From a checkpoint of a small encoder-decoder audio transcriber: decoder activation gelu, 53.2 epochs.
Rows from block 3 of the audio encoder, named by matrix and row number. Rows with one number belong to one channel. Each number is 500 + 40 x the weight over its row's rms, rounded and kept within 0 to 999. All counts start at 0. Numbers have three digits each. After the name is the row's rms in percent of the matrix's.
# convs0: first width-11 conv, stride 2 (encoder.blocks.3.convs.0.weight, 192x128x11, standardized in use), inputs 20-24, a 11 kernel for each
# convs1: second width-11 conv (encoder.blocks.3.convs.1.weight, 192x192x11, standardized in use, transposed), outputs 20-24, a 11 kernel for each
convs0.23 100:486461495505437497460475495455499490509440566467517499470502500498521494412475498498508514524583497499498500500436499467482555479485549496416459452500507466475536474
convs0.24 102:500512479515456500503486503492477518471499448500498462497497508516500539591459484480495535507500418544474504509362500381502487519516512501511503498357430453548520504
convs0.25 116:528485493564571478453494477519495493470492542497483520516498472509489497485506468471510478518541569489493488432483461426490543497489495494612503480456223476499483505
convs0.26 102:369528490504480498493489550496602515515499491501531501499500521513516489560498561514504498519495468515500486480508481528425483451494588505500529583513495558460500500
convs0.27 103:494490470492505481510544534522527503488507451495355501522566514499488496494464529499499439499500520431491518509427445436503434500504516565444374516501596518499526625
convs0.28 097:492437499536497509419501410477555561460493512501498497498586513504529509505502523501489520458506503502498553524503498497513505479497486429514548492483557514520493488
convs0.29 089:578501550500470491452495389486532490486456526477507513555499490499541545513487633487524509513504491488429548467499490491487507498479505498463500517555510510490543513
convs0.30 107:440498464501500562524573504507498481504520473520491497499479499502526496483479500493499455491496503519515533500654477463426500545507551559516498496478586484517516529
convs0.31 103:473504463498499516472510502498499501622482625487504500475543539596497498503486488488533524499493496480436436497508486441494408468426499503438502578480526493513452505
convs0.32 103:506506462502500519530494495477501506536503492498627489445457498500505497500501567525465496450525515500489604517566542520492500537456509501493503519491528505512460457
convs0.33 094:487499438517528502491506497496503501604465581517500478492496501534595492484501506499503500511470560503508506511494506623519486473487568500641517499535555513517494517
convs0.34 092:551470537440495497442498509501431504483499498499476511529501494518503514539469529465525452452478476465504507479511511527484482474495470505492508496537505505492501488
convs0.35 092:544513486498496500530498501513527498422508502506511502507502495504495612501496503565579507517508510480430492444485497507423486500499515486501425463502516501493482502
convs0.36 079:489474507560590492538506596506535531604475499540454519651522546611586502501513488501537462506498502505500462432515493506519463500490519495433430478493443476564569466
convs0.37 101:524512348391467497511490585487517510485470537465510528497497505507595497499499490501526509551493490477505509497497501471474545526443551490537487545505536510500503506
convs0.38 107:505561481510506483488494493485487476500517604472565496498515481500487484458509502483510487493497532502507498548500476491588545500487496453511495474502498504510499512
convs0.39 101:480411471508517502454520516458499511438564480547385495544497499503505510489384467499437501554528520502528450501480501510506457503444512514499483495501491484525505507
convs0.40 093:528496542481522529499500490513531500545518420506342443498503506501500506548517473502509477503498507525565603427594448502482493570498577517499498462497531504505455513
convs0.41 101:504504474515535496492499495587496490467499482501501486499512549499460519500480435410437511506508542480485508485499500456525489490472501505501456498599530495520531492
convs0.42 102:538531501501470473283445479497482447544467596480609479501500502450544504363451491534557524505472511513483552550472526499488413485452551513390411496501502502491498492
convs0.43 104:491532484464497476500508492524483494465503503501510465507501479500580503521498499499528509497521503500502468507528474471472482455492534502529553520500503493486474484
convs0.44 083:578589497557518496497497479492421519503511585525516500503500502501541458459506471503499436461489498506472520495486508467561522472546509443484484541549475491463512551
convs0.45 083:513496493509468492504507441563498500561436499498497504509500543499485500503510523495537495505452500509501389494485458475476497498501473505531491370447467503520473502
convs0.46 098:506469512501496514493515435507495495563500628442529501487497497499492485485492523485499503500462498572516514497504499448513463488421481498498432590509492488451459451
convs0.47 097:550530467433484501483484454489499510520513525485546505502519517502475485466517477533474440466447502464564496588434500617527571505408505438494512478497581545542531544
convs0.48 090:527472455485519502483493459488479494504504514482504480466502502499501509495442497541499464456487493512496554391565520687581492482500547416450488362487505487474501477
convs0.49 099:405494477506500510505509502503549499438505482398385431522503507480507512527473500481489501481502474507501488494467502486356502505504487494559507499390493493489501501
convs0.50 100:489514403500477484452502527477442507481618493523499498481508502496417483372416482500499482498496495511495565500482505417440504486542555502494496499512497496477426478
convs0.51 088:485498450494470445450479475489452498422499362499459497501502517489501471504484452496500500484492464603509494497499497484531510490512506498534485488500523500451524404
convs0.52 093:495508419493510509510494503511563502486583521495531503652505552500491503499523497533494548500500504501543499481496471489495488540502537514471490521478522510502501540
convs0.53 106:542510509519507527500511471511500519430672467525466502510500508499431487479497582521503505518529517506499456470498506495415487476500498494505494549522493515482519452
convs0.54 121:563502425491640493452518549505501548507456507487507442467500498471507513494490602540493432511569535494501538498477504485494468489501528493502502494541479467502418505
convs0.55 090:535496538468459531492585500494347473516494503503507512550512498509513496383495386440479490503524495575501515510490505502441526560532485472497494451504534523509427490
convs0.56 100:467503465460500577509441435520497517406495459504510494502484521496497471499500475424545494458503493496482529524526503506495483512461493500542499505495484506390495500
convs0.57 100:573499504488534501570531464513587522491517373526382495495482524510502488499484512416497502605516529511547485515534500468497494469507544550563527525508501495502494558
convs0.58 102:495489477517478494552498546550601514541428527503476436577488500478494512452496499495562510489358480491537501499495406491466636485460497498461510507532475507404511445
convs0.59 099:500498508511507541492564467489503464485503476499534500496504445496488502489603518545512527500538510482464514467613529481526498502503500505512561696561843507601501508
convs0.60 110:550433494539515499500456497499495490455499468513509523452499510539438508495497520502526508484497527501523500524474487456462472500511432482478492488530496449495503495
convs0.61 095:623445500469498508500512507490476510437500404506481527487508501519527503528482513493500481485519507515546532506495500489521499484450497492496560601520507480467481489
convs0.62 097:397427446485487543477491506531537480479495506491500508499502504496482508401489480500522490465487480500548559513574512437500495472503482503569560531432415545507500488
convs0.63 088:473481490479448498496456424483500477459504456519490505512500510495503495500481491463440504492503580502512580489461498434514499451496498469488497498506496505498556495
convs0.64 106:494516463535522511495454492498501489449465473501575535506517509499483502500512492481518519514503497472575489435425571579496508492490506481552501516523611526512491586
convs0.65 096:514499608513515433500479510493400477488505500491503525499498516493494524510490477585542516529525466500530501596513503451410440448484500486406456480483476539522508498
convs0.66 132:539565496500421502505532519447530441504493505501436507499498501498496502502516503497513532480503508563520486563531501486496499515477515517487533491492509526498456468
convs0.67 097:500475612494547505528473532481490539473500419459503503508514498505539505478471534500449492509583483500508489461484514469497493538493473503503502477495402430480510572
convs0.68 112:522562506490497521501516501499500483489466545504512499509499491505509484500477467501570514576497448504491508509439492488488557419462484524428504359482497501534481549
convs0.69 108:452538471488505476346487513484563504456510529502486505500498504501504461450523467504499504510489464516567501492502413461512541535471513498487541548463498497516503511
convs0.70 108:467466501513501475485520505495491482635493524493583480502533475499498528499496523496540486530542503510541499489489515618465460496479625556499441415500490513493492515
convs0.71 093:497500376472505500521528499509461499506511620409678496472525501500485467417381487487502523559503535493579461487514501529535538519536507448570482495452555507495483495
convs0.72 088:475497501506496523518519555503493426615487570433755522483500476497371471395365500468502473489500478629509507471507463499491542551519508503533502507503530529489484524
convs0.73 100:566515577505520526426436439504500486464501523465501520499520463503497491550544554490550524604509499537545497488484481513443371528470481522432542503399517487542534498
convs0.74 116:541505480497498512501497505534513492522497511499521499511601539522482495532481503501467529465501483597425481509415507510487487440544501473468501539555519538546474474
convs0.75 090:557507488496516493531490505513500496505500517475500486484500500500515524481513466534505557512498502489542552497491514568507508479503500422428525557507489484402496506
convs0.76 108:492372452498503489552551512501512503537383511490572498486499507547541498541489543476506449469537499490534500504478508462442504466496500508493500490500503567505500500
convs0.77 091:502520563598534542587490496500473474484487494496500455507495499499501528509518468516387488479502544443439501505406493500435503492474503493470572493520403494483500499
convs0.78 103:496519453504529506500499463490500504637458441488526521494485494499477488503507495501495522487499497588499500494496510502509556475501504506593495536574499490571573500
convs0.79 097:500481398486440497490575502516500466694481464437501504498569494500499494446506511496530486452524486525529521488500438487428381446495484543501504525464486527513501496
convs0.80 111:496519499470460532487497498557540499472504449497545520564529502517571464490527501496478529611507508490469517496500496497508482507508541581484470478504505506500507506
convs0.81 090:493508501495543511483491498482495472524501463500498500503444465485500543659471497461425490521497487515489445514601466513495511513491504550591497493595480498458494499
convs0.82 095:495499503462498454499497495502410544500442453485456490506495510499500509473514468515512497498502496498503530542462524455535461497496505501390501393507386504476521545
convs0.83 103:511470598519484502494531452475632495568492464471512500503515577502496514464533592497520517512516513481559506455442477516484415477468484465467494377562589572492480476
convs0.84 125:529497520508588516457531501538519505480495486505500491484494491502498558507522513500425492524505517461434492517402487489468531471483546482500493509494376492507491558
convs0.85 090:496502479454498586547501520512495472380503506516484501498515532499508486574564499487484498467504497417496496528515484605410607498509516479533500467488421502504491503
convs0.86 108:529496516532511506498505496471519533360487501495505535507503490527528500501480576518497515508526532501500500499500441446496449524500486498497476533531505479503510528
convs0.87 092:549607589562493504468507555556497519535496510488468523506520521508482538500512490486486457479474476467500346505342493501502498525504491503513509641514498493421503559
convs0.88 110:500507503504522505488510496469446496579499500501573506481506499501517500579507486507456500489473542589500494479512500512534508417518479584570495500484471491500500517
convs0.89 094:408496482431500538513497508476495571479387507505499487505501488495488498496497506505515499487501557509562539512531526543543470536524502468494552474516519473490547495
convs0.90 088:425487498475525520583512500521453498514495600503592512497428497503497530498536429508525498543521515428515500483481529467505402488455547576554496601496477501437486500
convs0.91 091:558501493538488510607509519491469417503479459480538583502500499495486412578495511499494513471468485464509503513528497491442473484500491508371519510534496583447487382
convs0.92 103:501525504501507516478495491500440487519499495499504498492500502502487501522550491616572502492512490497549492478553652526469414462506525463435506502509502500429443482
convs0.93 097:497450442463519496497442489528565502504501474499505494487477501543568507499475510498462505360408459504496560459480499502539503514520515511596494484553475481515510500
convs0.94 110:492458586494499493488509514488499535552510491493389499500531532504530499324505496528484480524531588586443501465507526524437474505488500477449537474503503503506452528
convs0.95 084:496487507505494512533589489493466539481510490500493501495479504502501499497513465544698552615523500541502550453507563515484497504460510553555501527489536463537508470
convs0.96 104:519501440468515480464489737478664501468458526514523603481499517501491498470462499520494458464499501491521502508507512586512451490481505463448507475471504495485504464
convs0.97 104:447488475499501511450492462505555498506501499528555517495504481494512510516392483484500521554504471504520493517548550505519499491454525485439497501486500508495501478
convs0.98 090:497502471499422479468487493503446490497493534489473500503496501475489487495512492591500491477504498500430290511378478521503419490413534507589485496475493471484507556
convs0.99 109:504518555477443492613536498500531487500534465439606467502476502504484510591507499502490493529513472500482505505503494496472500493441499590485512505503500565477467511
convs0.100 110:498498500483496487519508465500471472558496529487543500573511504500503501503473495492454499499499487504540524527511456505496494504487478497407545527487426493552491501
convs0.101 092:474480499501484612503500493497526506546513496541453515496499495475522520517498484503451500511499504489473496497384478465519478502540449451476509497491493502586603518
convs0.102 092:497500498522530535614500515514560499555500577500506495533500519503508493496500487475448462413472487500500599485516500514511504549495497387499524480504497504484506464
convs0.103 109:497563478500505500494535496499499518580466626403633466474491518482497642495557520505530508507494486501520470457543506506483566460482492497494487494512510439495499559
convs0.104 114:493496516507501499491498497445516515424499526510499500496469526508500488500517493484557673519496500498479599427502510498502520479496475502446492499527537515501525518
convs0.105 098:505515503502503505589500582486549505528507519501513500495469500503433525492498479497523538502503526491441439536511521501436509473504503467508596515491420491475501505
convs0.106 101:522492492506501468577488395509508533442510517502490505515497499438526539499472508516532572459494618485500467483501503561499501437497510478506478527516502495506508459
convs0.107 106:500496500505515545491481498500469463542525512520544506532501471502527506496504486496524488507466542588498527474487496527497490479450506500476500483500547537507502471
convs0.108 099:396450486501509532508520471512501517436498512483394486508449518500583583547506628514532495502510493507612491479533498495475509501468605486530461546500498546521498496
convs0.109 094:500503471478553621563530505506499501496431403571310503531515509531557500495459465497455528501507499457479481492369468507462493462502486502499480492505494472498589559
convs0.110 088:532500499494503464491500516499505517557499545509464501534557520500495500514501556546527481500520524507501523544500495381543501490511478485502474500509547495469502601
convs0.111 106:502515502413507573544480494482519503481509369495496520501500501455501517521481421459482520421497518517522515500500432550500474506512498501484514499619499466482544468
convs0.112 106:532470524534512525542493488427502497503499482488533491511488560502528514500473396506555497486492501496507493488496485499500580520507442459452430513453451465483509478
convs0.113 084:502502451514497499499418496489559502424512465511453498545462535518481497515504513540494442497485456589527448495517470424480485500357508495501496499512453525478495510
convs0.114 098:537490494498486499498490487513494496390442497513519549505455495504497515499500497504536397396492470395484414452516489521484491497487484417441439482507489495497512495
convs0.115 093:505497549519519494599497570532501496509496494505575528488503475500500505432529474515510509503501503564522604504593496507531470542503555561465477505500502482433486440
convs0.116 099:509492500493495494508518500503460499501506523492419511504520500583534503489498500564483549432548524452503501500516481492508486556512506499496507482466497483565497541
convs0.117 098:494523500501478492477496533552501470497576503553564497466505524537506468477503573509501477515500542498512540522505500524428439416489464500455464499510557492502514516
convs0.118 088:502513515488498504528493499499600503516507510517491519536518541502503501506491500506451482532575530470491616499527438375498463502501518529496502503506539518486483459
convs0.119 085:524490524519500499494499483499526500499508471526449502482489495499508543499545481483427525522508491499491502467498465482517501488444497480486518514472553478499505475
convs0.120 094:488486446515500491506504490475525491465443509445539477500423499501494483476480529541496493496514517573517497508464505511500471471426494521499507522504492484601518500
convs0.121 128:517475492475516504442510494528502503515487508500459479499497494505499490503512480443612487526482445480504507477491499365486504489387495489469492492508521477491543487
convs0.122 109:483531518494480490491525503523495500341513500483550497537519525501499504500515510494477556503499507604505474495493454506523480505513495489603519601548502496525439512
convs0.123 119:498476495507502495500504427511512473414497449479447562487562503491520525495526511477489474486482516492604516463497502500488487504438482497461522493506465508505462507
convs0.124 103:504498599549557482498551550556506485512500481501488495500507504509468498439400449502500415489527699502497509496506477496491528490510495502481502438489445521482422463
convs0.125 098:487503517501485499535500571541534498473530491523496507512518503511506499494498500495484495501502506448534498502379475593339509499529545503489541500497429432519558511
convs0.126 087:472500479503489525497502500494509500380522436499491500498509502502547518494525456502458538498555480506473591515419476469528502503501496496529500471493526513585637465
convs0.127 109:471516478493474487471521455494565444522521515427565430474501516500496502486514512491646497463514506484515501486486490431438466496509502459500532493502497546504502523
convs0.128 098:496508528497594487615525495484499499506547504492529525539511500518490498494442509496509474531505501456510482457392466324501518507496503501504477490511500510491481501
convs0.129 101:488528499516496509497501500520503492551441639379549494533493510504528505495494502487494500481470506509585496503498500493484498408470502492504524491507503460489483537
convs0.130 102:507501457477469487501481475570497485431477462484632483356494499482491512503515501500497513485488503530514499451453427500514496452501503501501492554499501486466523526
convs0.131 090:449493444503563500520539539484488491487509499507483509491507453527481507480556493509495511575515507450385496503504585503419517467496476499542530544506510538548506427
convs0.132 091:504440496510496504489503441505593496569509500501538509506501502498498460460502501501498501521557504411481479499468465502497502542473495499451502498493473502487497522
convs0.133 097:494491499500546492504484569567542507462497506503463516520490500505406502471506500500577543499512513474517420474508504507500508496487495498498512425496494498503495473
convs1.23 100:505488538517599470498482453582524463446470355485501487486517526521539517496492498516511494499492502523519461478435488532473500485547508509440511510493507512510422505
convs1.24 106:572504501455489485500509501499502501485500502470502500436505617522489511503507499491499553447507458486511515464517503511500505527525496513511495476500497477434574522
convs1.25 112:541503481499503509552495502506500435505516506587501516512485529557453516405486462489499497513510561471498459534500500506501453493501492521431496487524498493605471509
convs1.26 098:531503486493500503452505499471496517462520506496506484506558553496448474490492500498499495499564503507470500444532556488494476513552494500552627508533547542516456506
convs1.27 109:519526407426518590507531500494549488458509500498484504527580500504440516490515490497492505485466490498546502545601576480492466497395478454507494495501493494493491467
convs1.28 108:555500489500488509495513520499483497500483500521492500516505494498500463498480457499503500490494505480498518495586533486482486466449502480453484467504484578490433500
convs1.29 096:625486512478509478499502500501528495490500507461566541510501513497587493466443544458499520506498508494492478476505548491506497477486504521523488452496511503516511515
convs1.30 106:494484449516456504503492522461466494429456499508455532493577571509510466479485420500495489493518520504502536489518510472499582496509582520501496570516503470489574470
convs1.31 100:501449511526518515551600479503489512512542483490582500478505500499492504491531600659505502523516493502549440485496484488509494574535503410472502544455444473486482557
convs1.32 098:502521508498502500484500501482564503499474475519425498500502525539440523506520496455501489476594543501480461497507510502487491498593500570454498537523500501514551485
convs1.33 103:494600519467498512570500504517480445499474509519439500500536486532507499497512478445527455497494522491503485497502501491505521498545509519500501534500442488386558502
convs1.34 096:502514488499494504466522498498529518522500498517495584486497500566540443464501418502476506510467488548501426504485605499484498479504557483504493536498512478485456464
convs1.35 099:540497501502495508493485519598504510499509501582554535568543504475498541522529525432487504406441481498457505504575499495512488501513511495503525566509496510656510507
convs1.36 099:505504502550468457482444464498504588497563527561582507587616527457505561499501504525510442474540537495504501505496515489476501568625431524510500506502483579511475492
convs1.37 105:479486572517494509517503503506487603494438496520487508443484436495523488480498508511495504494437440501501461515497449486516421423354512499506453518439490523482418507
convs1.38 098:480499483510526511456484438483499507500536444493494491507498497475491516543381499497504502508472436498493511501512498491600497513502495580515460516510502533520509504
convs1.39 099:563595498511501497507580525503488511548537525485512497486543441546506505503472480491509490605480474477420459488517545556473488520499429478508505500418444447500499502
convs1.40 100:522499543496502496532541563504465499489499495460503504500496497501492483511445500498527503477505463514500497503497488507454484499512465340498504472540497491499482476
convs1.41 101:514532500501481447525499508530480484498482501505490500490501512575486424502522518488474502591511505507502472493501499501529527510507569486501576485495499435489487504
convs1.42 108:502509540442533514514537494459525507515494500465546526547488504499500490506496511515513479459500506487494597518474404488459428465501501495498459535511462539501494457
convs1.43 112:500505503502544535505506531497490501476511438504480518503540529477492494545489503475473541376513498453500500491543567566530470504534505490499447517560605504486501458
convs1.44 102:519512478502492493483498544527507436488534534470393499514498531514487534492495453495465404492474481524517577502520574499513459512499551506499458533589469499475501504
convs1.45 094:564492466536484370445503487512485498597499499501487501507522504482530518505507515484483502485489415492525533511500497560600494454479502501467451529461508472501505514
convs1.46 101:510472501497441493504504497546543505524482492511452467536501464499508474574579499485519502505516496511500497491487486494395346466462499589481504587515535515475441425
convs1.47 100:454496523513506510488500502538498436420505503486436496491489503516499465515498445504499547446463516469505497530460478480508551502473500517498526457501498452501495531
convs1.48 099:470438517516496367513509503467505497502500508496549507505540514575499481484500580462467497462485633494482502499533515488482460371402503500432512521565511481454476519
convs1.49 095:518498549467502514501535511501481440504506494484464546507496502520477374507499487487496521610472489499464455494500499532488501496506487504545437500501495482515492477
convs1.50 101:515562583489378481402450497436496473495477478491488501528497503608565524608399497497500503502516444520527502499500511497498438496468535498502490505508509512532501404
convs1.51 088:568502578518515451448499499480499499503523532548547602500506488429497497511523500509540517501508488482505542545499496497460522525492629536502507503556506509498504385
convs1.52 096:492479475514410498482492524474466428603508458468496545485516500496554499513492553494498514507527523486477472462500502495590524581474509508498471501501432496416493497
convs1.53 100:503521500484492496435486496508514451488523542487514518514508447508462489502480453514496498519512500560489485494443499473500512497500467468494514628488506493499423537
convs1.54 103:449521550503528485483472476500486480497380461503372428513457424506492493520448509448494496513536503458479444442498420466497519485493509506494497499482544583467519504
convs1.55 098:561497497490572496499445509508504466445507499483500500463448549486496503559500517527503529572502420500561500487477499501468488540488511414532500443502500318490511432
convs1.56 099:483522504545500536500505508465509505555502523525543498409535508490480498487494513535610502517445491500423528498497492494572500509504520525411500497503505523502495503
convs1.57 104:500489494509513520536479492484474510510502485501521483474521515493482397499501500532497499502490468555531514498482498500567520507533492512503496499481514500486496504
convs1.58 102:535494501474433405324490498456550455506502500503449492490505515575430505502496500561501501489491470480444526498478497517502491518489532496508523498476483558508500500
convs1.59 100:521500498509505497502490505506546459500474498502491502498544553528502471521515480494504504489522517507506554600543504530647551587502499511506495496499454482492420406
convs1.60 098:489492490410491419443494492457485485546505556390512503524557557523501502506483501498479527582484496500615565501575494496493489519492488500445498534523508519501514497
convs1.61 100:495507525567500497464519598525531492530566467334382499461500511487544514559517531508477474503528506486495502494509509489502464487591554515537497510507509425513551446
convs1.62 092:466445494497491500518538489499588500543503480498494499486503544503479492499499445541526507539419493494497501449496497406488517570511482398499500501551523596516506612
convs1.63 090:504520439518590634550535498499512487444500504471456496550532450500565501502500502498551449494529550490519504479503489465477512501496535600568523498504554492501521551
convs1.64 095:520504496506524493495501487530458529487508507481510493500502507538476593493428476504587528486545486497505511496499499477441490497499546460547501498503526500516503469
convs1.65 101:463507513517509488458495497590542497500481500499491495448500562525472399594583503501503506509500501507509490501483498494514473437499499501478499546537499505467508496
convs1.66 113:569495513468547471499475482472496499499431435501502496496495487483468476502499502396492486494488505528522469504533541480499500507513525477539500493519512507510514497
convs1.67 108:479548528458444496494501578489504509475497495504505488486500533519479500496505576474501509477502524517487493522554505511457535670519541503459501547500533506499495486
convs1.68 107:486486489494462493541585579463508503493465471507500498459499494500532519512507549521489493530523507492470484494495498467495483495485501469519515496487501524520536501
convs1.69 109:550504499481505511500485512480455474502516522502498445478528527500434477507486526506498521528493457518495501482456566499502504505471439499535503518505534494450484551
convs1.70 108:480504488560503520487503483501502462485499490448477607501482524504462498475443497498488522508531499454502524509497500497500471495504500502481564484503463497483500553
convs1.71 099:495493513474489500488476499502447514484593491477459486499492602505500457456499534484495455520490521435399463508496538482498495541509604525499452500510421445499496560
convs1.72 086:544495486563487494503512507564472414495458489428478563599507528508498495499489554494593450486541561476489502502509499495481500502492502508492559522498500486481500446
convs1.73 101:514568513502497464489510446483480497521508484503462497502497474557465500490472503496470532434510517498512486477553551496532461389497497485497472499554508501510489500
convs1.74 108:500489508502474541419395518440519393495488505406499486482584540543498515413498571460500501446506489502496494501553501508497578520483530497488498445488501500506438500
convs1.75 094:660471482495499496452499498502514503473501498500499499491474499536524538507500490536500511502512497504534547504494507489498500485498536591445510502503459499499496507
convs1.76 097:482508496501503525451503482560499431582481516466493510521590496464493501458511489485602550591498505499502512612529496537502549495554511570493517469457498514449497521
convs1.77 097:482506504554469520498501502497522503498481501500509498501564515545507529502501516469486499481488463491505483535500495495441463503416519472515634491496501502503494503
convs1.78 102:536495477494513456446495498506499492503488494496483496510523499514446500463503501485456495457454499500635439503502545498499497536487455451501527547491574556498552462
convs1.79 093:499504517517496509544515546500512483493498499595498475546523554522508502491441475500539498507522466471471508538487500497478495485506434502516522501460491544532453498
convs1.80 107:496514527488495482482480502550499497473496494493544501524467497496497504533514549448528413474495446464497488513477527538482532495478502505484555510529413469484461509
convs1.81 097:464511599553501523490499518467490445487506505514498493518487502511508494503496528492509395412507523506465543514488500499484485500498494507554449508545532502471399485
convs1.82 096:473578507516509429412503516504522448499512490497501500494571520602497502475498490468505481474492496562500489500448436502503496527555525521498473500498479501510496498
convs1.83 105:503482497511487421473461500495505501510499502497495451500528496601500496486501542543509468502539495528543543430497500446503458491468505492493500495470540487505366380
convs1.84 112:486488519508501489511502466498529496499470507497501533450525490506412528565506480488506495503453511496508566486534467522538477445479497500499631494500494502483469486
convs1.85 091:495528501506491534504490502577498445500610571594494502568519465489495512493510499481463528500538481450424490497487490367465467470502537567497499525482474495451500482
convs1.86 105:499493503501435497538455498499499492389505485422486507478434494513492507494511500600501478520544497513482496467469487413425498497496507573483427331512510500527510527
convs1.87 093:467500499390391509555509488534498465546501498437630673517529502511579479473489496469442496500532512509500492459467526455476513567654407524509496509490414500506538516
convs1.88 102:589513492487462454451461464484495550500494531524532498517599465565496500508502480506489511569423501492511464517474509447455500503525585427494465541503493469516510462
convs1.89 098:520507494500495475510513533497507454494464467522478502490495529572536499504512501500417506500511556513513498496493542586500480504526515501501506534482504523568453428
convs1.90 092:529500594505522430507503502496502481509529500497421500491473511503494463508515504503467509506614499508535490521648573495509487497458494512599521477507571508482500502
convs1.91 091:459502471477486504529524497512512493499492502514460499612542523512500523497510497451500528491493519503506494507497500503484412493467407498516501489499493430569503500
convs1.92 100:555499522502537498501497505489469500512508463479499487545572512504492459505498550502485494495499479548513482499491508492423543611495520502497501443505496471488413472
convs1.93 101:508509499485504529498514494498483406504512497535491516526501533563543534497551479450490501506461534508521491499438449598640486507547452478500506524499548543535504595
convs1.94 105:544494498471496498463492426440477593497439490513490401523490537498490502444507406538491486497497514513529478536497505530486527496497499506499450500523496589488476493
convs1.95 094:495503496462466509516512532461503500502550560508543543498508503519507501603499500480499492465373438523497500561499490503485445497558587518502503533471514525499500561
convs1.96 101:481501500433567505504510503409535506401578501479496517517538498499489500494498469495503491574584503501533507499497528471460501482536485502491508419499483510472540581
convs1.97 100:467504499531502482479471515584477406488473513527448528499497413501505495485501503374524501446514479527515528522364469500510478539488516548444654550517502496490509483
convs1.98 093:532508505498502502479505516510592504496496525500549476501521468548537595474417500557478455484517557549505502417509534459443419470553498486543489499495497515479488520
convs1.99 104:501544504502483488498473486466398501497498431498484468473499522505495540496465498366496496434487524506509503495500513469472499493536527561493546498464480497505389507
convs1.100 102:519571523622493540491540493520515500571402531446511524539509476503469494452510496546474504535497528365383455493524452502497469500515401508511504550497516468514466442
convs1.101 099:579511501466525428498499543498505447493566501533592576568495676522442509505492537487498501436439501548495495481427451498506508571504492528524528433486417408489476491
convs1.102 090:593430467502508490500480566510503483467451457398442503473471513489503501572481490507502508476498507518501513493504499504549487467497513574510471497498478502502467480
convs1.103 111:494540502511553501610503576505486500509483489499500530501500543499508494499442464498549494542504527500496499538509520539512488528533508480513427500463526464462490456
convs1.104 105:542564500502507487396478418439418479475504502481501545436519502576484494498500474416409516464489566479504541505511522504498498500497504481518503486508508491440619456
convs1.105 103:503505459502508520512446503508494503494501448522491518494512508578500491492491443499506498536557455500497463514500522464478509507538432498429488488498497612490498473
convs1.106 106:486500500567558476488485477483560461515500538492430473536547503601501474427552505408492446544465511508501533514490529501499497472518484500498497498504494459542446492
convs1.107 106:501528475445496446452500507532578496501441500493504492494506496504533478504527474507506503500481496502510492510491500372514502507496504492387497485499375509493540495
convs1.108 102:508497476404488464483498538651572438473497507474532508504505500534519487483461496525506507469521441517466505496496498498476527481523502505499529509503501477541534639
convs1.109 097:524538501610504458491496565440586534543551477501631558502473434488499477505507513500589494522492710536505457404443494484505511527535506551449524479492491490494483501
convs1.110 087:509510553534504440508502565508481487493499485446534500563550587575526513514457504509497508502492497500476484481479495507527491505491513500458459515507509480500562458
convs1.111 099:433504435397485486568483534466464494534495557448519492542503494488490481500530533495509482442506522498469492507489511563587500501497601479511411511506521518492484341
convs1.112 106:531524497480499511498492499498536415459442507489519498505500538509471500470448500458502455509509506519501490485488502487498420481497474520511510495501499476472510492
convs1.113 090:585558459497536579540603534516507507445497574546529530415462536502518499497493571513502499501491508483466495495509544633561592525506491488467469499519494490486500471
convs1.114 098:500491501490476498486481487488642495499482508570502469469475530500525471524536481507535629504559553538510500552472501616554500497614490548497448501510530487501490479
convs1.115 094:484485501500547539500461552501493504402477501396488523501491499505524514500498530508494501484668664491517509492445486490500500505498499412493514415461449512486417495
convs1.116 098:506503476476459469513487500395511526509610469463499548570539515506471429556510524488493498535554486498493499492485512508503503503501559513510501468497500480501479496
convs1.117 099:513525552456498482495523474545499562510447499499502497499427426496518498561548537456570500504513611607500501516495511500542497529448515454497585561501489502508498452
convs1.118 097:506536505504501501513500533502479502501538505496507500490502529501514502493497560399471493513503520532506490524510497500497473503503495503501502512496469514497500499
convs1.119 091:485505493537580505498516482495503498501474507448446423501432510476449504564600480502582503493535505524501546497499526507518505488472525503501382425438492471474458474
convs1.120 093:532519511478568531496502494506488478499511512426494469437450342464534453566504518518492432500499583504539501480505588495485501492497503563513517432488489486498494499
convs1.121 105:486503498491522494509492511548577505484420510493513551469511474501534511505445546716568520516500537487502523476626486499509504500503502486477499500592571501454452567
convs1.122 108:568502498475528505506498418499432538491507461498400498419460482515446497512500542553465574491501478491509510428508506498494487491478426526570511487514446500498578527
convs1.123 114:500472500476476502495522531557549484463500480489501560499574532536496492512442485475506561424526379500491499528525541573478490500500505480501513436463503528477518487
convs1.124 098:535491493477479495492524509493475494568487501508493508513508432496523514496506406578501471528588472525509547551503534529444451495501536477502519512526468523527531484
convs1.125 095:493481520502509500560506498506530486513472422488504501499545516600547521481503531497524502499395479481516499520510460539496573508491499487491496502508510573445462542
convs1.126 097:542554568491511530455498511499499504510509496456503505501481595531486509499403485539520509491519521553501494444539528544497517500497496532477491501564535494461494457
convs1.127 108:474517449520492486500477481501498498463424505436519487500469480499478512498479509497470495465506501547507508468494499503442500505432508527558475489503440449433520487
convs1.128 097:476515520482503490526569487452476486492501502473438511498497534568491447552388497494502480493494541516414507488505510488518536478517518543496497483471527503495538520
convs1.129 094:523487608581494497528483510500500509509561500498487531506468489460500496458501516467499478517494501554536565500512486513512494482466446467500530485500496545515502512
convs1.130 095:503515519487446483493502515493508532504501509426504509450498500614436497498453486468493512493519464510501521475500450488495555524500475517487500534507493479504492401
convs1.131 102:487502524490499445582467482576496486452487479499540537546543459572489523493459501518560489503461388485550499430498474500503577462572502500473511495512534480498504484
convs1.132 099:486532501475501496503480502513477516505478499512494509596555521498451535652499465395508379511418473481522565507373391463434512543492520538472447501450457452481499500
convs1.133 098:487499498469503609497520504565505489463499480447543510497487527508502510498504506513518538542469508479522505504495498484453543509482500499513508517497518491503519536